Weights of a small contrastive audio-text model: text encoder width 128.
Rows from block 5 of the audio encoder, named by matrix and row number. Each number is 128 + 32 x the weight over its row's rms, rounded and kept within 0 to 255. All counts start at 0. After the name is the row's rms in percent of the matrix's.
# pw: pointwise conv (encoder.blocks.5.pw.weight, 128x128x1x1), inputs 0-127
pw.2 098 [151 138 102 126 162 126 146 126  82 204 108 115 135 117 177 115  69   6 118  76 165 109 114  92 161 153  98 124 171  96 119 153 136 143 198 122 147  97 157  97 118 157  69 144 152  79 117 156  89 138 107 115 146 135  93  84 158 124 103 153 166 164 143 123  96 131 114  65 103 128 125 107 121  97 113 139 149 199 110 149 118 120 136 168 123 107 108 112 107 147 145 133 158 142 131 119 133 185 134 143 112 134  98 150 118 140 102 150 105 123  69  76 103 135 111 137  84  68  93 182 121 154 174 223 120 188 118 131]
pw.3 103 [143 142 123 140 176 170  73 205 156 194  92 156 107 106  91 115 211  94 130 131 112 125 138 175 202  91  94 169 166 173 103 127  85  65 150 170 118 149 124  28 100 144 148 118 139 142 103 175 131 139 178 133 117  92 147 146 125 133 135 117 103 138 153 122  83 126 126 116 113 120  57 172 140 119 167 127 111 154 120 134 128 125 105 137  68 125 122 146 104  67 205 131 104 128 146  80 150  97 167 130 135 121 131 126 127  74 121  96 143  95 101 120 146  75 102  99 130  89 105  80 106  83 128 147 133 126  79 132]
pw.6 086 [197 100 112 146  85  91 116  90 104 182 189 138  90 125 145 116 131 114 141 187 139 120 107 221 144  99 131 107 157 127  98 128 120 111 120 119 116 117 119 130  72 108 160 125 124  81 117 153  83  88 172 117 133  99 157 123 104 141  94 135 184 119 123 131 122 182 139 173 183 104 106 134 120 128 112  48  96 124 138 186 125 111  86 109 118 146 123 184 154 114 216  63 172  98 111 107  82 126 172 125 115 168 115 126 118 154 191 134  69  98 129 152 138 186 107 141 106 111  60 102 133  82  97 120 127 127  89 126]
pw.7 103 [ 67  95 112 136 137 155  98 139 150  84 103 149  83 137  92 148 161 104 104  86 187 173  96  75 124 170  89 159 128 137  93 151 140 111 137  84  86 101 100 132 131 110 114 141 140  84 157 117 106 169 113 122  49 112 125 115 159 117 122 127 194 180 107 170 151 160 137 138 110 118  90 177  57 151 117  76 130 147 113 176  90 139 151 116 151 101  89 112 102 113 127 104 130  96  95 139 125  96 150 187  97  61 138 165  93 194 156 106 131  83 136 114  77 227  68 120 125 119 132 126 106 145 160 148 120  90 101 107]
pw.10 108 [129 109 119 129 178 117 109 121  63 201 106 101  68 172 140 113 164 108  46 117 155 101 164  80 108  99 103 118 128 139 138 116 124 102 127 123  84 100 110 100 119 130 120 101  90 136 149 138  77 153 158 137  94 116 139 144 144 156 225 121 130 101 165  78 106  90  94  82 145 151 101 103 105  82 132 136 141  94 102  72  77 156 135  76 145 177  62 141  99 127 147  72 124 102  62 145 123 168 172 173 105 127 175  98 112 107  87 133 168 123 140  83  99 147  93 127  85 173 131 107 125 119 178  79 112 130 155 128]
pw.12 103 [138 126 111 151 110 107 106 127 163 123 106 142  98 154 141 124 103 148 151 139 181  91 123 162 163  72 203  56 112  92 115 173  80 180 140 161 123 127 120  84 136 119 118 120 148  99 159  90 111 123 202 141 101 137 100  96 160 103 133 119 154 175 125 211  92 134 146  97 134 181 108 145  47 154 102  75 152 163 141  90 111 216 160  55 122 158 143 134 138 169 158 151  84  84 130 137 141 139 134 163 126 109 166 120 105 105 162  78  85 123 133 132  95 119 138 151 138 125 113  62 155 121  75 144  87 114 163 106]
pw.14 098 [100 134 124 123 156 142 149 150  85 143 194 187 133 140 158  94 172 162 105 107  80 125 137 106 143 126  72 110 115 115 254 134  99 116 120  86 122  62 120 127 156 114 100 190 122 148 171 156  66 148 133 129 130 110 104 156 126 183 103  77 140 156 141 160 122  80 119  94 105 143 117  93 127 150 203  91 183  92 101 153 150 109 112 104 105 151 168 129 111 123 116 147 126  88  88 131 148  85 148  94 126 114  82 135 148 111 140 107 122 128 155 144 140  93 103 165 117 107  62 204 172 116  95 130 130 162  73 168]
pw.17 103 [154 115 129 152  84 105  99 179  78 133 122 172 121 140 160 113 206  76 115 131 112 101 168 151 132 113  75 146 102 157  95 126 109 136 126 112  83  98 133 141 122 102  87  96 120 174 133 106 129 108 124 167 107 123 171 147 131  97  94 154 149 153 111 172 163  84 114 109 118 105 123 118 114 125 131 215 201 117 181 139 112 156  78  87 146 163 146 132 129 212 131 103 133 156  93 109 119 190 115 131 150 127 108 134 187 116 121 179 137  50  94 159 142 113 117  61 133 101 175 113 169 195  81 124 129 139 157 192]
pw.21 094 [ 68 157 112 165 109 186  77 143 155  87 186 180  94 100 114 120 107 111 103  72 102 131 124 167 145 125 131 147 128 143  96 140 138 101 116 151  68 143 106 156 114 126 137 123 167 106 122 104 159 146 162 143 110 168 120 126 101 183 158 145 129 168 164 133 109 136 138 108  97 124  83 174 104 149  77 124 191 151 128 134 122 123 149  61 143 114 179 129  66 163  55 162  95 141  54 138 144 110 156 194 109 137 109  65  98 126 105 113 117 162 169 171 114 202 136 153 181 175 109 101 180  86  99 144 112 119 147 156]
pw.23 098 [116 119 114 100 108 109 201 154 154 138 138 142 109 101 114 164 140 126 143 166  66 172 185 183 118 135 175 127 138 198 106 132 176  95 128 124 114 127 120 145 142 140  99 132 120 111 107 103 156 113  97 168 169 108 162 109 122 110 143 138 112 138 206 220 111 129 141 157  92 158 143 162 179 174  91 166  93 116 114 151 132  90 136  80 146 103  65 120 104 138  88  85 166 143  85  93 121  87 168 143 129  96 145 113  97 117  95 128  71  89 126 154 166 121 131 114 196 106 115 151  69  91  81 168 182 158 130  68]
pw.25 092 [148 154 148 162 105 255 149 155 147 121 177 118 132 142 120 175 117 141  96  90 100 116 172 150 150 135  89 136 149 157 173  93 108 156  77 136  50 190 116 160 189 113 129 131 128  79 118 138 100 145 141 137 112 135 127 180 127  72 126 122 180 156 133  85 131 176 156 131 156 118 120  75 101  86  91  66 113 154 100 149  92 128  86 112 101  94 122  99 141  95 146 103 183 109  65 116 129 143 109 114 149  94 158 129 138 113 187 144 122 134 110 116 133  65 154 131  95  90 114 144  96 118 138  89 121 126 137 130]
pw.27 105 [168  81 108 172 142 104 100 124  88 178  86  87 130  91 177  90 148 131 124 149 129 147 105 169 111 167 147 108 214 123 135 106 143 174 138 131 172 114 103  68 114  72 222 122 101 119 158 193 141 100 109 158 124 173 158 122 137 134 109 139 109 102 134  96 129 155 106 141  92 144 159  99  88 136 117  83 138 154 115 125  79 156 138  97  81 110 195  80 123 143 105 148 107 143 128 145 193 176 143 131 205 123  72 119  99 130  95 149 106 148 118 125 120 109 129 109 126 122  94 159 114 155 218 114  99  80 125 169]
pw.28 098 [ 65 150  97 165 114 146 105 119 142 114 159 133  70  64 118 145 112 183 116 157 127 133 158 147 131 133 214 159 125 137 134 146 100 101  99 144 111  97 119  97 135 116 140  77 166 153 147 114 144 105 144 173 170 113 124 119 168 133 128 147  57  36 158 144 146 109 140 132 125 140 133 132 184 157 172  98 108 132 205 128  74 110 115 164 107  49 107 155 149 150 108  81 114 148  82 179 107 178 153 171 122 198 167  93 119 181 110 130 112 155  81 111 161 138 129 196 101 168 133 152 128 125 135  88 140 139 129  95]
pw.29 098 [146 239  87 102 183 134 123  79 152 108 155 215  88 151 130 109 120  98 128 172  90 125 114 127 114  96 104 121 148 153 133 177 131 137 111 120 147  88 150  99 127 130 101 103  81 132 128  90  73 157 134  68 123 125 149  50 130 107 132  95 142  87 117 118 114  94 137 207 110 119  92 140 117  94 217 111 183 123 118 145 109 122 152 108 141 142  78 169 122 206 133 139 106 117 163 118 105 142 123 171 145 112  99 101 166 142  94 164 159 103 129 162 130 180  95 126 103 112 111 124  96 102 106 151 114 190 139 178]
pw.30 099 [152 134  85  85 159  90 140  73 111 202  91 141 154 113  99 117  92 148 180 145 117 117 115  87 100 163  76 118 142  74  71 140  60 146 214 143  95 103 109 118 163 147 115 162 121 151 106 154 173 125 113 184 142 149 121 148 107 140 128  79 125 150 115  80 110 116 106 156 133 148  89  75 126 134 104 142  79 111 136 143 100 146 126 134 106 123 155 175 121  47 152 134  78  83 126  91  97 110 119 109 128 125 134 169 142 135 130 138 160 123 135 148  67 150 237 103 116 111 167 105 130  69 105 123  70 105 123 169]
pw.33 098 [185 124 125 137 153 161  99 136 152 133 114 130 140  85 139 117 116 114 196 182  92 127 149 119 147 157  99 100 174 113 145 120 101  84 117 176  99  82 120 140 102  87 106 117 223 175 116 186  93 111  93 102 113  97 123  60 113 152 126 128 141 167 122 146  91 140  74 142 126 120 201 113  69 193  84 117 116 183 159 127  92  97 108  98  94 128  90 146 118 122 149 117 117  73  87  96 166 121 127 204 123 121 143 140 143 149 155 136 108  59 116 142 122 167 153  92 139  65 150 158 139 100 111 184 116  80 100 142]
pw.34 099 [152 114 128 198  91 132 158 101 166 170 113  98 171 135 107  85 145  91 126 184 156 130  98 109 110 105 127 132 154 165 105 131  74 125 108 133 105 174 128 103 158 111  94 122 150 183  71 100 150  96 129 145 113 111 114  92 124  90 142  94 143 165 126  86 118  85 113  63 159  41 143  92  70 205 148 127 133 165 138 111 154 148 131 135 125 105 124 103 164 120  89 140 180  45  89 154  90 126 145 181 158 105 131 175 101 136 115 121 163 184 151 157  93 105 135 104  72  76 114 113 149 162  99  95 182 119  95  94]
pw.35 102 [102 172 123 153 185 106 149 153  99 128 123 182 106 115  98 158 117 124  99 166 109 143  88 103  81 212 161 103  82  81 161 128  66 147  88 179 166 131  91 160 115 122  69 122  90 183 153 107 179 136  91  68 137 101 111 176 179 102  96 133 130 121 177 101  69 129 163  68 121 128 153 124 120 111 108 146 133 138  99  72  73 188 129 113 142 101 112 136 136 156 166 134 126 134 131 128  83 100 117 146  95 136 115 115 134  81 125  80 175 137 106 155  88 136 136  79  88 221 120 120 108 148 172 140 127 122 121 132]
pw.38 104 [182  92 149 133 100 163  86 131  88 131 131 169 134 165 134 133 122  98 115 171  98 129 142 161 168 173 173 122 110 154 126 148 111 167 189 107 160 130 142 119 135 123 125 200 128 187 119  55 210 157 127 126 159  72 162 185  99 112 140 110 117 129  88  68 127 109 138 119 130  71 127  93  98 179 165 188 115 135  50  88 133  97 158  76 114  86 132 144 130  93 138 131 107 142 140 158 147 141 204 157 139 117 175 152 114 116 118 155 139  87 211 135 164  99  93 108 115 100 133 132 125 124 136 115 152 176 124  81]
pw.39 104 [115 131 118  85 132 156  81 146 139 103 138 171 154 130 129  89  85 201 108 135 143 130 217 160 166 118  89 132 148 209 133 125 166 177 128  99 205 170 149 133 115  98  85 105  71 158 105 138 118  64 115 166 155  66 180 159  66 116 133 107 117 180 138  74 121 118  91 151 123 155 171 114  93 116 138 111 107  81 132 127 201 158 111  81 158 108 165  89  95 149 111 117 115 130 206 130 129 134 122 136 174  90  95 140 119 135 129 167 160  63 148  89 105 151 116 107 113 135 141 116 140 124  98  96 121 131 120 122]
pw.40 095 [186 132 215 104  65 118 163 152 118 125 132 105  60 111 182  63 139 107 109 138 126 133 161 155 100 125  90  90 143 102 130 109 130 163 173 118 113 132  97  73 139  91  90 102 179 132 140 169 134 145 106 127 125  67  93 166 119 131 144  75  90  70  72 130  66 138  94 132 158  89 141 134 116 111  67 107 116 190 137 126 144 127 111 137  93  89  95 104 118 164  93 104 127  63 107 112 102  74 149 145 177 131 122 135 138 122 191 125 114 122  96  97 139 161  97 179  93 160 156  74  89 130  75 100 141 142 122 109]
pw.43 105 [134 150 100 131 137  48 158 101 169 146  92 159  72 144 130 174  93 116 133 128 122 163 132 139 133  97 123 144 167 133 123 129  74 103 164 164  90 173  96  99 205 115  94 188 109 133 143  91 151 144 174 172 166 115  82 126 102 134 106 136 148  72 111 134 153 141 156  61 140 135 175 132 196 113 135 131 103 187 141 119 103 170  90 190 124 105 100 103 156 118 121 136 152 120 197 104 124 104 156 114 175 116 212 104 172  76 174 164 165 166 126 129  92 166 127 147 175 112  97 121 140 118 109 102 158 165 149 107]
pw.45 102 [160 166 169 142 130 110  99  46 123  86 134 140 142  64 162 131 104 102  72 182  92 156 150 143 112 139 210 122 107 130 175 140 169 120 112 159  54  85 115 102 180 115 192 131  77 110 112 137 177 106  95  88 140 103 115 119  98 134 115 100  87 122 134 153 148 123 173  96 140  55 137 144  93 144 139  89 108 172 158 139  87 160 126 119 140 171 177 183 117 130  91 130 156 148 128 128 125 133 165 221 127 113  59 190 125 136  85 135 147 133 111  82 133 184 107 128 140 129 164 121 124 114 126 130 101 145 127  99]
pw.48 101 [ 92 164 185 119 132  63 170  91 111  89  83 150 142  84 133 154 104 138 140 175 107 125 174 100 154 104  62 121 104  82 107  66 107 108 128  59 159 142 108 121  80 125  47 126  81  70 104 118 156 123  92 113 118 134 124 121 177  80 146  92 139 117 140  96 166 149 160 111 171 193 124  91 207 115 111 110 126 123 147 158 120 173 116  86  94 166 108 172 166 114 129 115 152 162 127 121 134 134  83 132  81 124 117  96 126  96 156 103 122 104 156 120 175 102 171 164 145  92  72  70  78 117 121 124 113 152 102 122]
pw.52 097 [124 122  87 126 165  95 103 191  89 113 123 230 110 144  86 231 140 106 110 127 106  92 100  79 162 130  91 156 139 172 181 131 132  88 111 170 119 186 106 148  71 131 166  86 108 130 104 118 143 147 122 158 120  97 114 114 144 171 203  48  87 107 157 190 142 156 156 168 133  66 141  91 102  97 124 134 105 174 116 128 118 164 105  98 132 121 126 141 147 169  90 116 145 166 130 126 115 144 149 165 137 168  89 102  70 127 130 109 128 147 182 182 132 161  96 115 161 124 119 123 124 127 129 110 113 119 129  85]
pw.53 098 [169 121 101 138 152 132  87  69  73 130 121 127 138 122 114 124  95 154 155 126 109  97 175 117 122 163 115 140 140 167 128 127 166 106  69 181 123  85 104 178 159  90 127 155 146  91 168 218 122 124  74 196 108 153 159 138 142 141 163 180 109 133 123 124 112 172  65 107 102 136 104 176 126 123 136 130 143 124 106 114 175 107 104  90 149  85 125 171 137  80 165  80  85  78 120 212 152 142 113 120  84 146 136 192  90 148 119 109 163 154  93 147  90  67 130 108 122 117 127 133 175  57  87 127 127 173 121 136]