From a checkpoint of a small contrastive audio-text model: 1.34M parameters, text encoder layers 7.
Rows from block 2 of the text encoder, named by matrix and row number. Rows with one number belong to one attention dimension. Each number is 500 + 25 x the weight over its row's rms, rounded and kept within 0 to 999. All counts start at 0. Numbers have three digits each. After the name is the row's rms in percent of the matrix's.
# v: attention value (text_encoder.blocks.2.attn.v.weight, 128x128), inputs 0-127
# proj: attention output (text_encoder.blocks.2.attn.proj.weight, 128x128, transposed), outputs 0-127
v.13 102:543471522533491509503455490548491467499531495496469501512493498500458550475557514496516469503495506455455497485446496511498511541480508469513519508497486491525534483463451487519518487485518536483526540478451512505496533487490485506472511502465512509492479493512495483532506448484484487497479498496520517471524493483532508503496498556491455490460440519518506497529522486492457469522555
proj.13 099:505529516553499523512478495497490493477499485511545534506490500444521486531466525511462495495454449537532510540522508490478541509543515509527529500487503510488499493561543495515469466489481484523464491482527540551523528492494482482502521496511475490496491486479536527503471482497502527496512493480476507477479488506459502522466512507525502538524561526508466462478513499520521543454462
v.14 093:486525553455493490500547502510485503500497462502516488518502503528504499497512505510512530529478458528497506466493483529511476511487540452537488517482487472566513498477465487479476471496448529467510511509492500512518550507475477472539517487510517505436467480515508517501516459538437503486473510504452487475517478492543526500511474481504484506510476530495503447507476457485505545526516
proj.14 102:527519453508489459492465455506473523482515516490481458518464481479497470523530517486499523461494496447499495583502495494517506494485479450533483491511502502458502530515521478477462512515540471488477513549497506500503477507518533522494536554472515504564495491477501489500481529464507491505474484496508488525498484518508483543478533477511501525462487498476479487493472529555504498462466
v.15 101:528438534498536503504497520534492455541515525549506477512508480518473518511493498487516483464466465554512503466488524524486504518491518484484500534515504504508516481481527524538501479492483495464489508449452509524501554514517496502519485504494469467505486506479508451509496483457499502527481549498536524439485471491499500509486493536493469522453465506481465494507543487475550493538510
proj.15 095:507528482502521512514540477467509526465504448501534478489457507482511482535502511501460451497496526504499481496512472480547507472521494516511540481513468471539498497551494470504466543490524483501477499528534531519515462492476527512480469508479493532463491520486527521522509499533518506470514474432501503512534480510487466476516471517539541504566516493496503529484518496472455493544482
v.16 094:491473488496478485490495471516521478501479517505498495526503534486465483539504491537471480513512491536486437516472506503461503556490500515531520516528470515529470494490526502517505537519484473510503470501495481500506533472558534535514526528509512523512531519437516512536521443466493481510507538522487482460499516529559501516477503533515540493500493533488490506513446486526483486454452
proj.16 092:518514498522487478505497522473502520512520500525516489520486487495513486519506453484514488488539507490529547498491478532502467496457490516472502491515472497446547525540504478528483504536532547474483477472488542475522480497440477520531455489504475504450478480524510478541501521546492530548490470494472537523493481516490461473507487441490483492526517486500479559533511528529499474502504
v.17 097:481552506500476452533522535474534513453507497451504480485519500492496488532502537500537486502468532457528487491469493503496456496505534499466480468518526479502502492496490506498506524446498522500498543533514513530535475471481499461514504500540470505457536462529466489479480541508460476508535484476524509459482529506475531518491479520522465484522517460509513541465528535510499499493469
proj.17 103:512476456513495537497476499535510494492506489518490556498488490519476529501464501502489535490526500546527497485536517448474509531513501509518521534482473558479469474468520525494501456463450511532527480469518477501485484458496493518466542477457539482556501489530518529491522493506507522482526527458457521549508475483477489493500518494519489468488462482507468478490488495499467486504459
v.18 096:468452471497522449538513464505527522453485539469471500477495522472509486520525490490518490519530474520492510504520490486485498551494523545490512503531482486495477497503500533485514538512536442539522531504510474440527509479454504455526511538507461486492515513494516552502503522501510480448493511495454511517519487528529466544488499475503544492477515496519491477526517497501527484458486
proj.18 091:523529559510553515462506527480489474545528520510511503524490515508503478493499460501481488496472542496522520491472480490499504523494511512481499505474529456513531524478522522557492492524505519498469510491481539511504542494513499525510535514529478510540507525508502470506465510516425513488522526520524460522505483529463500485521473504506480526500500523476439504516471549487475425518522
v.19 099:532495467510417488455491452494480512516518494516478530549501464449476506499436537484512521511483529516489444507488492496483488499491481496513453523508498483533491468478515500491507472516525504490542523513514530520479509481512507472552490522510508532459500472468478526550504551505502472465511536481520472525465510502567498489469521524507523504515511506473506501499511485514490507502484
proj.19 098:474483527498531493509512555519514509496477480497499443516516512494521504496512491489485480467494489456494527516500496493528521501477503503484531503491512513483552514573520524486507501543525490446461502513455483516530485475504433505466510512530487472552511514488498502482477494478472456549501486555488504496506477502500500520513460432494519537501455513514466495524497476496522513455527
v.20 102:536492496519559503499506496513501499504552505546528498477488501498550504473538463489520479496536529510507478461522520534505496538490492488522509457467511470512503496467467483492522477522459490500491497545532484436554454524529465538509471515508522493506524515497529492491497448471482500507469483526513447505530531507492510507482526496535477468544484482496497510478479467517527493488457
proj.20 102:493520469494460461454476452508481488508452491439476546525511515509475486518500540502504527506499468499479526522510455495504482484486493501488505531481489515542535511504485524501498533497510497470489508468498504497443521477489528525465503517538488511497509474496504514508477528459505490511545556507487516493455506503526560525508479498444491510467538485492515476478515460521478536551534
v.21 103:498499453504498505491503492530489515477455475481500513531423465505500504508528476507527511529478511491524526429486531495510518463523509519492485508455507480475511493516506459501484464495493523524446481551484482508530439519501512543517448467501468505526492509492484480507518485480507477499460541552535508503488500465481461511534474481517493466502483502504534501469488485484512528503456
proj.21 108:516508466482474527474487514533463519492508538474495507475519543493524487511508497451495522515547499503469488560488490536504475518464499451485513529494492519545525519475492531480485499489539472480516503472546499487461487484494515502510504541525547486496497539477500527474451499472536481506511499538487541491440482516517525469485509497450457484509509522498518519463519453480513506503537
v.22 100:536522487526486464533499469508473491511485500495484518479521461490475457543507503519479478483490526476484494481478484507484543533497520537502496537513479475497514495432485487475472462548461488491492484479466485470449495473512491454531498506517511511502514483475495486542472470428511490498473504487537539510481492527505480459462504471512548509528444510506466510481536507475492530496502
proj.22 106:495500533544509533466456551488506486481487523481530525553489550504512525510487464512456460494517522515492495479469516486523545481522475504486515506495526542496541507542518508526474536488542535471483473523513533501523479487490504530468486514499487538476483525466515542484501502501487534510533526516452512498501450468488516510508498517491471496528517538505493552490492500472525450477469
v.23 098:530490524535514476527496488513484516526523518501497495529507497489518487516493496490495536484454505542467487506523487521517521495458475467575504510473540511519490501492480503504470462512468531466492425516510471510518540488521485471488451501527538507457501489461471505531533457525522496522479513466517479472503533498547515512521470509535500493501518493481474491435517531530487531480495
proj.23 091:499514535489489457510517492469527532479485475479499495536478507501498520515520495537459511453473509480528484516518512502513461461494552459484479540543488463532526533500518477460440523493481486459473525485465473491471496455494459524505503484483471485464512463470490529515556515517539529528501465516515508495534524512462490511487507496477494502497481476483507480558486483469484506513486
v.24 097:490498510511488492478519546520458482481505507468506498489479518482509488544494519473519560490496477508489521478486460497498500498487526442537507531537483512528495469493463485523547493477456571499502487514464501540491487489543466499472506455468506491493479491485476511506508500491509489507450525539459464444535504430509509504515483516520461509513474498518514514534518532522477532509501
proj.24 100:493522494498459467501496474534551508485464499484498513511493418518512492503499496527500476532493445481510500534507513473450417489475503491479522490490504474453490562497500544469468484477475489498514476540501462539492494492481487468537530550475491475459482459509505501492502499452516497484516479458474514505510499529464524493487524494493492495482487538493505485492476503511489524477499
v.25 089:537507543514508496495554515504488513510505482519538533519506521483515471530565466504470484558505493490483478511537500508528494536492463525487531550493498531510500531513497489457488471495487454518526512464523493486533447503519492479505486474503537514493512466488534553467518519533462545444502523502480487485528515527513484485496518472475502466473497536494504527498503494468477531532513
proj.25 083:531533499484496482460475459462500492542495542510493484472538463520448499502458506516518486479525484506466506468499521549504506478500518491499497498520511518536500505477501491466458531535497498481504468489499497488480491505496507491503558505559481512550547486474507476560523507479496464500503512536468495540478489502521551573466503515515537520522502497486511500486483525535493527488534
v.26 105:513479509508528516509494498472564451509515516506481493490532500513469507511467526487493528426535495552484515514471502492471532526469492522519474499511506493496523475547474511514544540516461518450486509437475515490467494486503489512509548541503494487493528480524470524496479478515516509465522523500536480493531506459510524489495493531462479549532508502508467471498536506525490480462512
proj.26 099:482523506533486502500519505527513512493514447502532497497486450520536494455463509491517456487448486480549503483523496457532479511508504563496502487480482487470481480507481477530508481477535524506481517533497530512504539487499472449511460490461471516472470499496492479522530474486459544541502493475482509477503516509488463507552487472517504488488502506462451527535510532519550519511480
v.27 102:510440525541532491539501500494474485471487501495511451492517500471495483534520490494492503465522496508513515459444542518521512495497518496489519512516495507536513492467483527487472493471485518482532440462462519523492534506502524492459509514477483530547476492482505433495494448508564486531504509505443515494523478517504474506487498508527523542519498544523471510494536524503514473491530
proj.27 098:496507550478490510498479497482528527491521444519523515485524488517471483511498487524494459539474517513492476494505478504436499493500486501484509533503467499474477503516516468518484509504447531509478492497508451527479468519484505508525488480500487528416519522535494529555559503463486545479511486483513535505544499496475470483494519530523490490527483469531530499518500503438486480475469
v.28 098:489495471496531489490485517450531501517450500505459453471534503485475523473515513503538504475493485499463578534498501516473539488466470486537477469501515521515485491509514530496530518529486533472509488512482510479493508442505527560498542514504532477491471527524453496527503473523553480428491485507489473516521464493525531495514507506465468496522488514524485512511504490511499487503486
proj.28 103:452517476520475509490471469513518504504483509486549488491498505505515509500525519492488471455451490523521466521510510480512489546524527506492533533447492462483497529485487455487480488495550529502490512481515531506465535545506488460539498493461485499487489504509508489498521499463450559517491514506516519453478508507433466508501493512499502481437505532470436491487505521495524519516494
v.29 107:483517496494497468477501500513439495525527515494500472486509505443559506457493493489510461537510471522434523538534464482488494481493464490515542484487495519508482510495516476507493440526509499519504467467541540509477515503549511497532486475471556505482513493471498539492528512502511489472510548482497477502509519508515477483508517518506516495536568489504484491534533492518527549493510
proj.29 106:498522522475475498526543505472539483546430494491520493515534509532452498485481465531493480490493496470472479443527532507470477506500525505510500503537516482491475532508486501483492516521469523501474502476456496494515523512487462478466467491505459496484529506515493464550503504526504497474468448524497436486543496492512539506516494473493528513466486510527478533527472521512497469501556
v.30 095:513476465527512518466474494506509543516498493509450502522533472537467508526486503551490496502579508504508517537463517483489529494513500500481521526480483535545511506454541494467508498454484472498510450523498543507506487473471492491526483503509489542513475491500493505513551521462497515488527505492486501499464531557522493514468504470464519467503452551504489517514495500477468493538517
proj.30 087:539469519509537512489445522468470506497523531523525475498505527478495507502522475501483505504466489503470477440477514512544504524462490502480529511496468549460512480517545490469506540556539523494505521450521502514490470542479517515496491459514490509528542547502518503503489499504471517558502492531478547497493502506482487502520455525528505526520506488520540498495517467522520511455489
v.31 108:532522482497534500524528541513486502470486524471494504507511514535479495540525507541459493485518477492485456526546522538492485531530500530472498505524524569479464536526543509452487511487508463529510470465507524476515506522500492484497483517500505523535494498531519523493548483499481532481519515514448500475478450551500500463510494487525521508481510528502556510491477491463504492458520
proj.31 103:550513474454474464496508481494516476550530496497500463514535455495507488435481465468527487508554516512476490488486523514528519435479466517495515492528470472488498487496493447514528519514506489534526485501485514504512469522523534484530519465498468499520535502472497499530507522489499470497477515472495556567536542503517493513487508478493493505518500509456498521493509486509496465547522
v.32 107:545501500517476576496520499521505468508510490477487481516538533492481514508493533496481465528513490492498547499483467496498502467517480514483538466518520485512524543485517481535566516501548462502492498531555529480498494490511483564479513528481478464519494526503494531509516498481479518525463520525478482468500534539457538490489556530461506480514469508486496533506508482501498466505511
proj.32 106:485533501496544464538495528528520545470493506540497502484486503462548483532479514515501503508457533510534458524496535516495527518440490447497510535504465494502484492500475481478504510497483467524513517489530467546474497543531511503510536506537507499474481514507522472520468507479525537504454485491500556515481536496521492521521507435502508489552537481476497513526521529504496510509521
v.33 102:517503507525501552502498559535449470518488452520506496462520471486532507489524469478454532495484486482478461504518524485476519448518421504535533481502491529485518515513511511520489512496514506508552471516498508511527481522523505516517502476486535548509486528498512514488471468522472522515458485530459454524523503543541520500534470471498472488523523531490530514502498503490492491521501
proj.33 098:476471470504497496537519492490520503479505475559536495490510480479519513475500497528518494509494508511481497540511481473490483509500518483447475517518475512493515518503514506511511486510495507534458527489555498560486521461429515473539482523522513466507489488507476527500553504505556545479475456472501532452442519506471518488503487489490542530534494513527536509479521482497497483458530
v.34 112:447493486505509548498515481482535512530556559505471479469505491497500467497500484531486476496546443473549528437471480504487486513540510515497518508494502480512456517467464533507533497488513468528505492504471473514457460516510491528502462499529471461520537529506506500512493522517530497509533520515489513466506527518491501514516491470497540526455488475479519531542485502524495493495533
proj.34 103:511503509471527470493501476524473478473515493465490524500481505495509547472502530543517488515459545498560491511500504519511489526463488482486492513481489509499528549493491499458467490487476525498532544491517468476541501477545507505498500494486514522476470512478520500519512501489471469515470516455456518524491472519523471548451513500568470465459530529479490499509514548488475520551489
v.35 099:537527510522464525460501469493495453504521453483489481501455515459533552482466550464475515494499504471486536513509496506534518463518515495514511514504510492487511508488563479530484483496493501531495558509468540531496481505490516553517501512520505499493524497493463520509505459541476523518500539501494527522495514515546538519496497470469515496527519460495509488511466508478572526507522
proj.35 109:529508575516525478466540524529483537475530521523526488486534497494532500507490509493484463486486510471519525527484481459509541488521572529462475500522509483469501494483462503499502466515477488489482492517508469548497497489448488504496537475549509509539496500540543481568458496465492490496478516505499500477493498509495477508543508470538528509491506506501522527529485485470484471518509
v.36 081:480506503465479500502464487544519483532530488519483485487478516491491527478510482543493490549513527473492538482514481441504499505497522510488545535495502482517455499481536453500542498518494531525521546464467523499440525515491497521518523505489504552478523494494509532510506484517487513473525503518489458468499496508508556490443525507484518550501481474531514489468475464499556486507529
proj.36 090:501555523504519463540530506495501518525518492516500507472531471487505493495462497490525521491418496501500548492499476517495508503469502485483500496567532477536498495525472487494516485477447490496527524520473451502500496447479508547445522513512495481496483503483537526515473504476500458515438504488490554508507521487512437494490514478494485521491513521489507535524490514489479516454522
v.37 095:494521483518480494521505455491529501515538531471454506528467491490537471477539471497501518487536521478483503533479544535530559500499475455490524498442499477479460536464512504500482484514549529500562524517523519513468541499478529505513471493492508498518481508461536490506516485558500516470459519501542498515488497538484477495497510526475519495519498502492470487535499494528512470541497
proj.37 087:501524473487486508464578513534481507479537471509545503455513483476495524518466526498479518498452507513515474463524480475515496501476528506485453507529491523528470543498453518461490456533488465541475485510539486509480484498508494535522505527508475465468494480477468510507522493485518505549517500500474526471479471517547538480490504487510491509505529512483477522501469473502486454448511